Weights of a small contrastive audio-text model.
Training: adamw at rate 0.0021, 9100 steps, batches of 256.
Data: trained on read English sentences (LibriTTS-R), 15625 training examples, 149.1 epochs.
Rows from block 7 of the audio encoder of a small contrastive audio-text model, named by matrix and row number. Each number is 200 + 20 x the weight over its row's rms, rounded and kept within 0 to 999. All counts start at 0.
Before each channel's rows are labels from the 100 clips, of 14848, where the channel reaches its highest value: "strongest on" is what is common among them. Only what is clearly more common there than usual is listed. The data: read English sentences (LibriTTS-R).
# conv: pointwise conv (encoder.blocks.7.conv.weight, 128x128x1), inputs 0-42

strongest on: the word "and"
conv.20,201,200,199,199,195,254,200,200,199,194,253,200,202,200,182,205,201,215,200,200,200,201,201,190,205,200,201,244,200,240,200,244,200,196,199,200,202,200,200,200,200,200,201

strongest on: the word "said"
conv.109,200,254,177,200,200,200,199,200,200,200,201,198,200,201,200,201,200,203,198,199,164,200,200,201,204,200,201,279,200,200,203,201,192,202,200,200,200,201,200,204,199,201,201

strongest on: the word "all"
conv.19,200,200,198,200,200,125,195,200,153,200,200,200,200,200,201,183,200,200,190,200,200,200,200,200,248,200,200,200,200,200,200,203,201,198,200,200,200,200,200,172,197,180,200

strongest on: the word "was"
conv.21,200,200,206,204,209,200,200,198,200,202,201,208,205,200,200,199,200,200,200,193,200,203,200,200,201,202,199,274,201,200,198,200,202,201,200,200,200,200,200,182,200,200,200

strongest on: the word "and"
conv.111,199,205,138,200,200,200,200,131,200,200,200,203,200,200,200,201,114,200,201,200,200,200,200,202,200,202,201,200,199,200,199,304,121,212,200,200,200,172,200,201,200,200,201

strongest on: the word "and"
conv.76,193,200,198,184,200,200,217,140,200,200,200,201,201,200,200,200,198,199,201,200,200,200,200,200,204,200,200,200,166,200,200,285,200,200,200,200,200,200,177,200,200,200,200

strongest on: the word "was"
conv.91,200,201,212,200,201,199,200,200,202,208,200,200,188,199,98,200,200,199,194,176,200,200,197,201,200,200,200,200,280,200,200,200,200,200,195,200,200,200,200,180,191,200,200

strongest on: the word "was"; the word "that"
conv.36,201,217,200,214,200,201,202,202,200,200,203,200,201,133,200,245,201,200,199,200,200,200,199,201,200,200,235,200,200,200,158,200,200,201,135,202,200,200,201,200,145,200,200

strongest on: the word "was"
conv.18,199,194,201,200,200,149,201,200,198,200,199,200,199,86,200,202,200,200,201,179,200,200,200,182,197,196,200,200,200,196,200,197,225,201,200,200,200,200,194,200,157,203,198

strongest on: voice: female; the word "not"; the word "no"
conv.29,199,205,177,200,202,200,199,200,200,200,201,200,195,273,200,180,198,199,200,200,201,204,194,200,197,200,193,201,200,201,199,197,201,193,199,200,200,185,199,200,200,201,200

strongest on: the word "and"
conv.90,195,200,200,200,200,200,193,199,200,209,301,200,188,200,200,200,200,197,246,200,200,199,140,199,203,200,198,200,204,199,200,199,200,193,200,200,199,201,229,208,200,200,200

strongest on: the word "was"; the word "he"
conv.46,201,200,212,210,206,200,113,200,160,200,200,200,200,200,200,199,200,203,200,175,143,200,200,199,133,124,200,195,200,200,175,200,199,217,103,200,200,126,163,200,180,200,200

strongest on: the word "was"
conv.100,189,200,201,172,201,200,201,200,200,200,200,200,201,200,199,199,201,201,200,200,196,199,200,200,183,200,200,182,199,199,179,200,197,235,200,200,200,185,201,200,169,200,200

strongest on: the word "and"
conv.120,200,200,200,200,200,219,192,128,198,145,200,197,199,200,197,200,200,200,200,200,200,200,161,198,200,200,190,200,200,180,200,200,200,200,200,200,200,200,200,200,200,200,200

strongest on: the word "was"
conv.59,200,194,203,137,200,200,201,200,198,200,157,200,199,200,198,200,200,201,200,200,197,200,199,200,191,200,200,199,200,199,200,200,280,200,200,200,199,200,200,190,199,200,200

strongest on: the word "said"
conv.112,209,201,200,254,232,200,199,200,200,201,201,199,199,200,200,200,200,200,200,200,200,201,200,201,201,200,200,199,200,265,200,174,201,200,221,200,201,200,202,200,199,200,201

strongest on: voice: female; the word "he"
conv.85,113,202,200,200,212,201,200,143,186,200,200,201,199,215,200,176,209,200,201,200,200,200,199,200,215,200,200,200,200,200,200,201,153,200,200,201,200,200,197,200,200,115,200

strongest on: voice: female; the word "he"
conv.127,200,200,200,200,198,199,200,200,202,200,200,200,200,200,200,97,200,199,200,200,240,130,200,202,200,201,199,224,199,217,200,236,199,195,199,200,199,180,230,194,202,203,202

strongest on: the word "and"
conv.116,121,199,203,162,124,200,195,182,201,200,200,200,199,200,200,200,201,200,200,196,200,200,200,154,200,198,199,202,200,200,199,200,198,216,199,200,200,200,205,202,200,200,241

strongest on: voice: female; the word "she"; the word "he"
conv.0,157,200,200,200,201,200,200,168,179,200,154,200,199,230,200,174,200,200,202,200,200,195,200,198,200,200,200,190,199,200,200,201,193,200,200,200,200,193,202,203,200,145,200

strongest on: the word "all"
conv.123,200,200,199,200,200,200,156,201,200,200,181,200,197,191,199,174,200,200,199,200,200,182,200,199,281,200,200,199,200,200,200,211,200,185,200,200,200,200,200,172,199,200,200

strongest on: the word "and"
conv.71,200,200,200,200,200,200,197,201,200,142,200,200,200,193,195,200,200,199,200,200,200,200,200,200,200,200,180,220,200,200,200,237,200,194,200,200,200,200,149,199,200,200,200

strongest on: the word "make"
conv.42,200,201,200,113,200,201,200,200,199,199,200,200,200,201,200,200,201,200,200,195,199,200,183,200,200,200,201,200,286,184,199,194,198,200,200,200,199,200,202,201,200,200,200