{"model": "contrastive audio-text model", "dataset": "read English sentences (LibriTTS-R)", "train_examples": 15625, "gain_aug_db": 6, "noise_aug": 0.01, "time_shift_ms": 100, "n_mels": 64, "hop_length": 160, "input": "log_mel", "spec_augment": false, "win_length": 400, "tokenizer": "word", "vocab_size": 8027, "loss": "softmax", "embed_dim": 384, "encoder_arch": "tdnn", "encoder_norm": "batchnorm", "encoder_activation": "leaky_relu", "encoder_depths": [10], "encoder_kernel_size": 3, "encoder_stem": "single", "encoder_widths": [128], "text_encoder_causal": false, "text_encoder_width": 128, "text_encoder_layers": 7, "text_encoder_norm": "rmsnorm", "text_encoder_norm_position": "sandwich", "text_encoder_activation": "gelu", "text_encoder_mlp_ratio": 4, "text_encoder_head_dim": 32, "text_encoder_fused_qkv": false, "text_encoder_bias": "all", "text_encoder_qk_norm": false, "text_encoder_layer_scale_init": 0.1, "text_encoder_parallel_block": false, "text_encoder_inner_norm": false, "text_encoder_positions": "learned", "init": "xavier_uniform", "optimizer": "adamw", "lr": 0.0021, "beta1": 0.9, "beta2": 0.95, "eps": 1e-10, "gradient_noise": 0.3, "l1_shrink": 0.03, "steps": 9100, "batch_size": 256, "epochs": 149.1, "lr_schedule": "cosine", "final_lr_fraction": 0, "warmup_steps": 910, "weight_decay": 0.0}
Rows from block 7 of the audio encoder of a small contrastive audio-text model, named by matrix and row number. Each number is 50 + 10 x the weight over its row's rms, rounded and kept within 0 to 99. All counts start at 0.
After each channel's rows are labels from the 100 clips, of 14848, where the channel reaches its highest value: "responds to" is what is common among them. Only what is clearly more common there than usual is listed. The data: read English sentences (LibriTTS-R). In brackets: how many of the 100.
# conv: pointwise conv (encoder.blocks.7.conv.weight, 128x128x1), inputs 86-127

conv.11:50 50 71 50 50 50 50 49 50 50 50 49 51 50 51 41 50 50 50 50 80 50 50 35 50 48 36 45 50 50 50 58 49 50 51 50 30 49 50 50 50 51
responds to: the word "not" (53)

conv.13:50 50 50 50 51 50 50 55 50 51 50 50 51 50 50 50 49 50 50 51 50 51 50 50 50 50 50 50 22 50 50 49 50 74 51 50 68 50 50 50 50 51
responds to: the word "not" (33)

conv.111:50 50 50 50 50 51 50 50 50 50 50 50 54 33 50 50 50 31 50 36 50 50 50 50 50 50 50 50 50 50 50 66 50 50 50 50 50 56 32 49 50 50
responds to: the word "and" (91)

conv.46:50 50 50 50 50 58 22 50 49 49 50 34 60 56 49 50 50 49 50 50 50 49 50 50 50 50 50 51 50 49 49 50 50 51 50 50 50 50 51 50 50 50
responds to: the word "was" (67); the word "he" (61)

conv.28:50 48 29 50 52 50 50 49 50 50 50 50 50 37 50 50 50 50 50 50 50 42 50 31 48 50 50 50 50 50 50 52 47 99 50 50 61 50 50 49 50 12
responds to: the word "not" (39)

conv.71:50 50 50 50 48 50 50 38 50 50 50 50 50 50 60 50 49 50 50 44 51 50 41 50 50 50 50 50 50 50 50 50 50 10 51 50 50 49 50 46 51 50
responds to: the word "and" (81)

conv.36:44 50 49 53 50 50 45 58 50 51 50 36 49 41 50 48 50 50 49 50 50 50 50 44 45 53 50 50 49 60 79 50 50 50 50 50 53 16 50 50 50 50
responds to: the word "was" (99); the word "that" (31)

conv.59:50 50 50 50 17 59 44 50 50 50 50 50 50 56 50 50 50 50 31 50 53 50 59 50 50 50 50 36 50 50 50 43 50 50 50 50 50 50 50 37 50 27
responds to: the word "was" (85)