Rows from block 3 of the audio encoder of a small contrastive audio-text model, named by matrix and row number. Each number is 500 + 50 x the weight over its row's rms, rounded and kept within 0 to 999. All counts start at 0. Numbers have three digits each. After the name is the row's rms in percent of the matrix's.
After each channel's rows are labels from the 100 clips, of 14848, where the channel reaches its highest value: "loudest band" is the band of the loudest frequency at the time of the peak; "strongest on" is what is common among them. Only what is clearly more common there than usual is listed. The data: read English sentences (LibriTTS-R). In brackets: how many of the 100, against the usual share in percent.
# conv: pointwise conv (encoder.blocks.3.conv.weight, 128x128x1), inputs 0-127

conv.120 111:504500308500500501599499501500500504500496501502499500500501501500500500502500500492498500502501499498500496469341500500493500408500501500490500502503503497500493501502513461499500500500500500500438517501499499511477487500474501500500499500444500678499500502500500501500501500501398500335500497336500500498500499500484501500499500500512500500197500459489501501500473347501500501399438
loudest band: 250 to 500 Hz (46 vs 12.6)
strongest on: voice: female (79 vs 52.3); the word "be" (28 vs 8)

conv.52 100:500499500500503496498436501502500499500502498500420500500501500500501502609500497502500497501504501500496500501501403506500406509500506502498501498498376494500501495490492499500400500379500453414501500500496500500516500498507500498508520500498501496499500426500493404501499499499502501497500490500502501354500500499500784422503498500221500501502500451500548350503496501500499500500500
loudest band: 500 to 1000 Hz (33 vs 7.1); 1000 to 2000 Hz (26 vs 2.3)
strongest on: voice: female (89 vs 52.3); the word "not" (46 vs 8.7)

conv.103 101:500500499501395499513372500498500499500490499500367382498500501500503500540501500500498499500761493500497363500503588395529388502500500505500500500532502500501495492497502500500499591500499490411500501500492500500480310499500524395500500501500500501500383503500500492502502500291500501500500494500499501500500500508499500500486500503498500500500539500500500502500444500609500500500500
loudest band: 500 to 1000 Hz (47 vs 7.1); 250 to 500 Hz (39 vs 12.6)
strongest on: voice: female (86 vs 52.3)

conv.76 095:504323500500501493470498500548502508500500500342497504496503500547499287500536503519468500500481501500495500597294501500544503494488500500276533500500495500562500500495500499429500500501513501500500500500473499500501469500500652500501501499497501500498508500500488504501376497492500500501504505501500402500500499499487505500501501500503562461501455492478500495501500501308500500498500
loudest band: 250 to 500 Hz (64 vs 12.6)
strongest on: voice: female (84 vs 52.3); the word "was" (48 vs 15.9)

conv.1 104:500563500500500524499499500460500474491439500459500499498500500499500500505500499386502499535500435502500500530504495500501490506507499500506500500581499498500498498500498499283499500498500501500499501642502286546500499482500500504499498501500499498499414597500500501500496493462512500500500501494451501500499500518497162500411511501631501500500500500500498504497500445500543500502500
loudest band: 250 to 500 Hz (57 vs 12.6)
strongest on: voice: female (84 vs 52.3)

conv.43 110:466506483456501565501501500500500498500443497495502500500502500612499354500500507500414510505499504495504500500498499527488114499498500502504500521500500500501500498503502492502500500500500500595500502509500501501499500501500504500496479500500499504502504502503501500513500461500497262503498500499499499499500500500499500524500606500501436491500547499500622500501500501500575497499398
loudest band: 4000 to 8000 Hz (34 vs 5.4); 2000 to 4000 Hz (27 vs 2.4)
strongest on: voice: female (84 vs 52.3)

conv.88 109:500409499432497581502500500720513501500497500499500477500499500500502447502496499500500495500503502500498501499437501500500492501499500502500638497502500499475500500500498500371500500500502500500473500500500499500499497500492505500438499500500501500500500500256501500366500500501500285500529500500500498500500500484497475503497503399500499500343501498499501631499500502499662500500500
loudest band: 4000 to 8000 Hz (27 vs 5.4)
strongest on: voice: female (81 vs 52.3)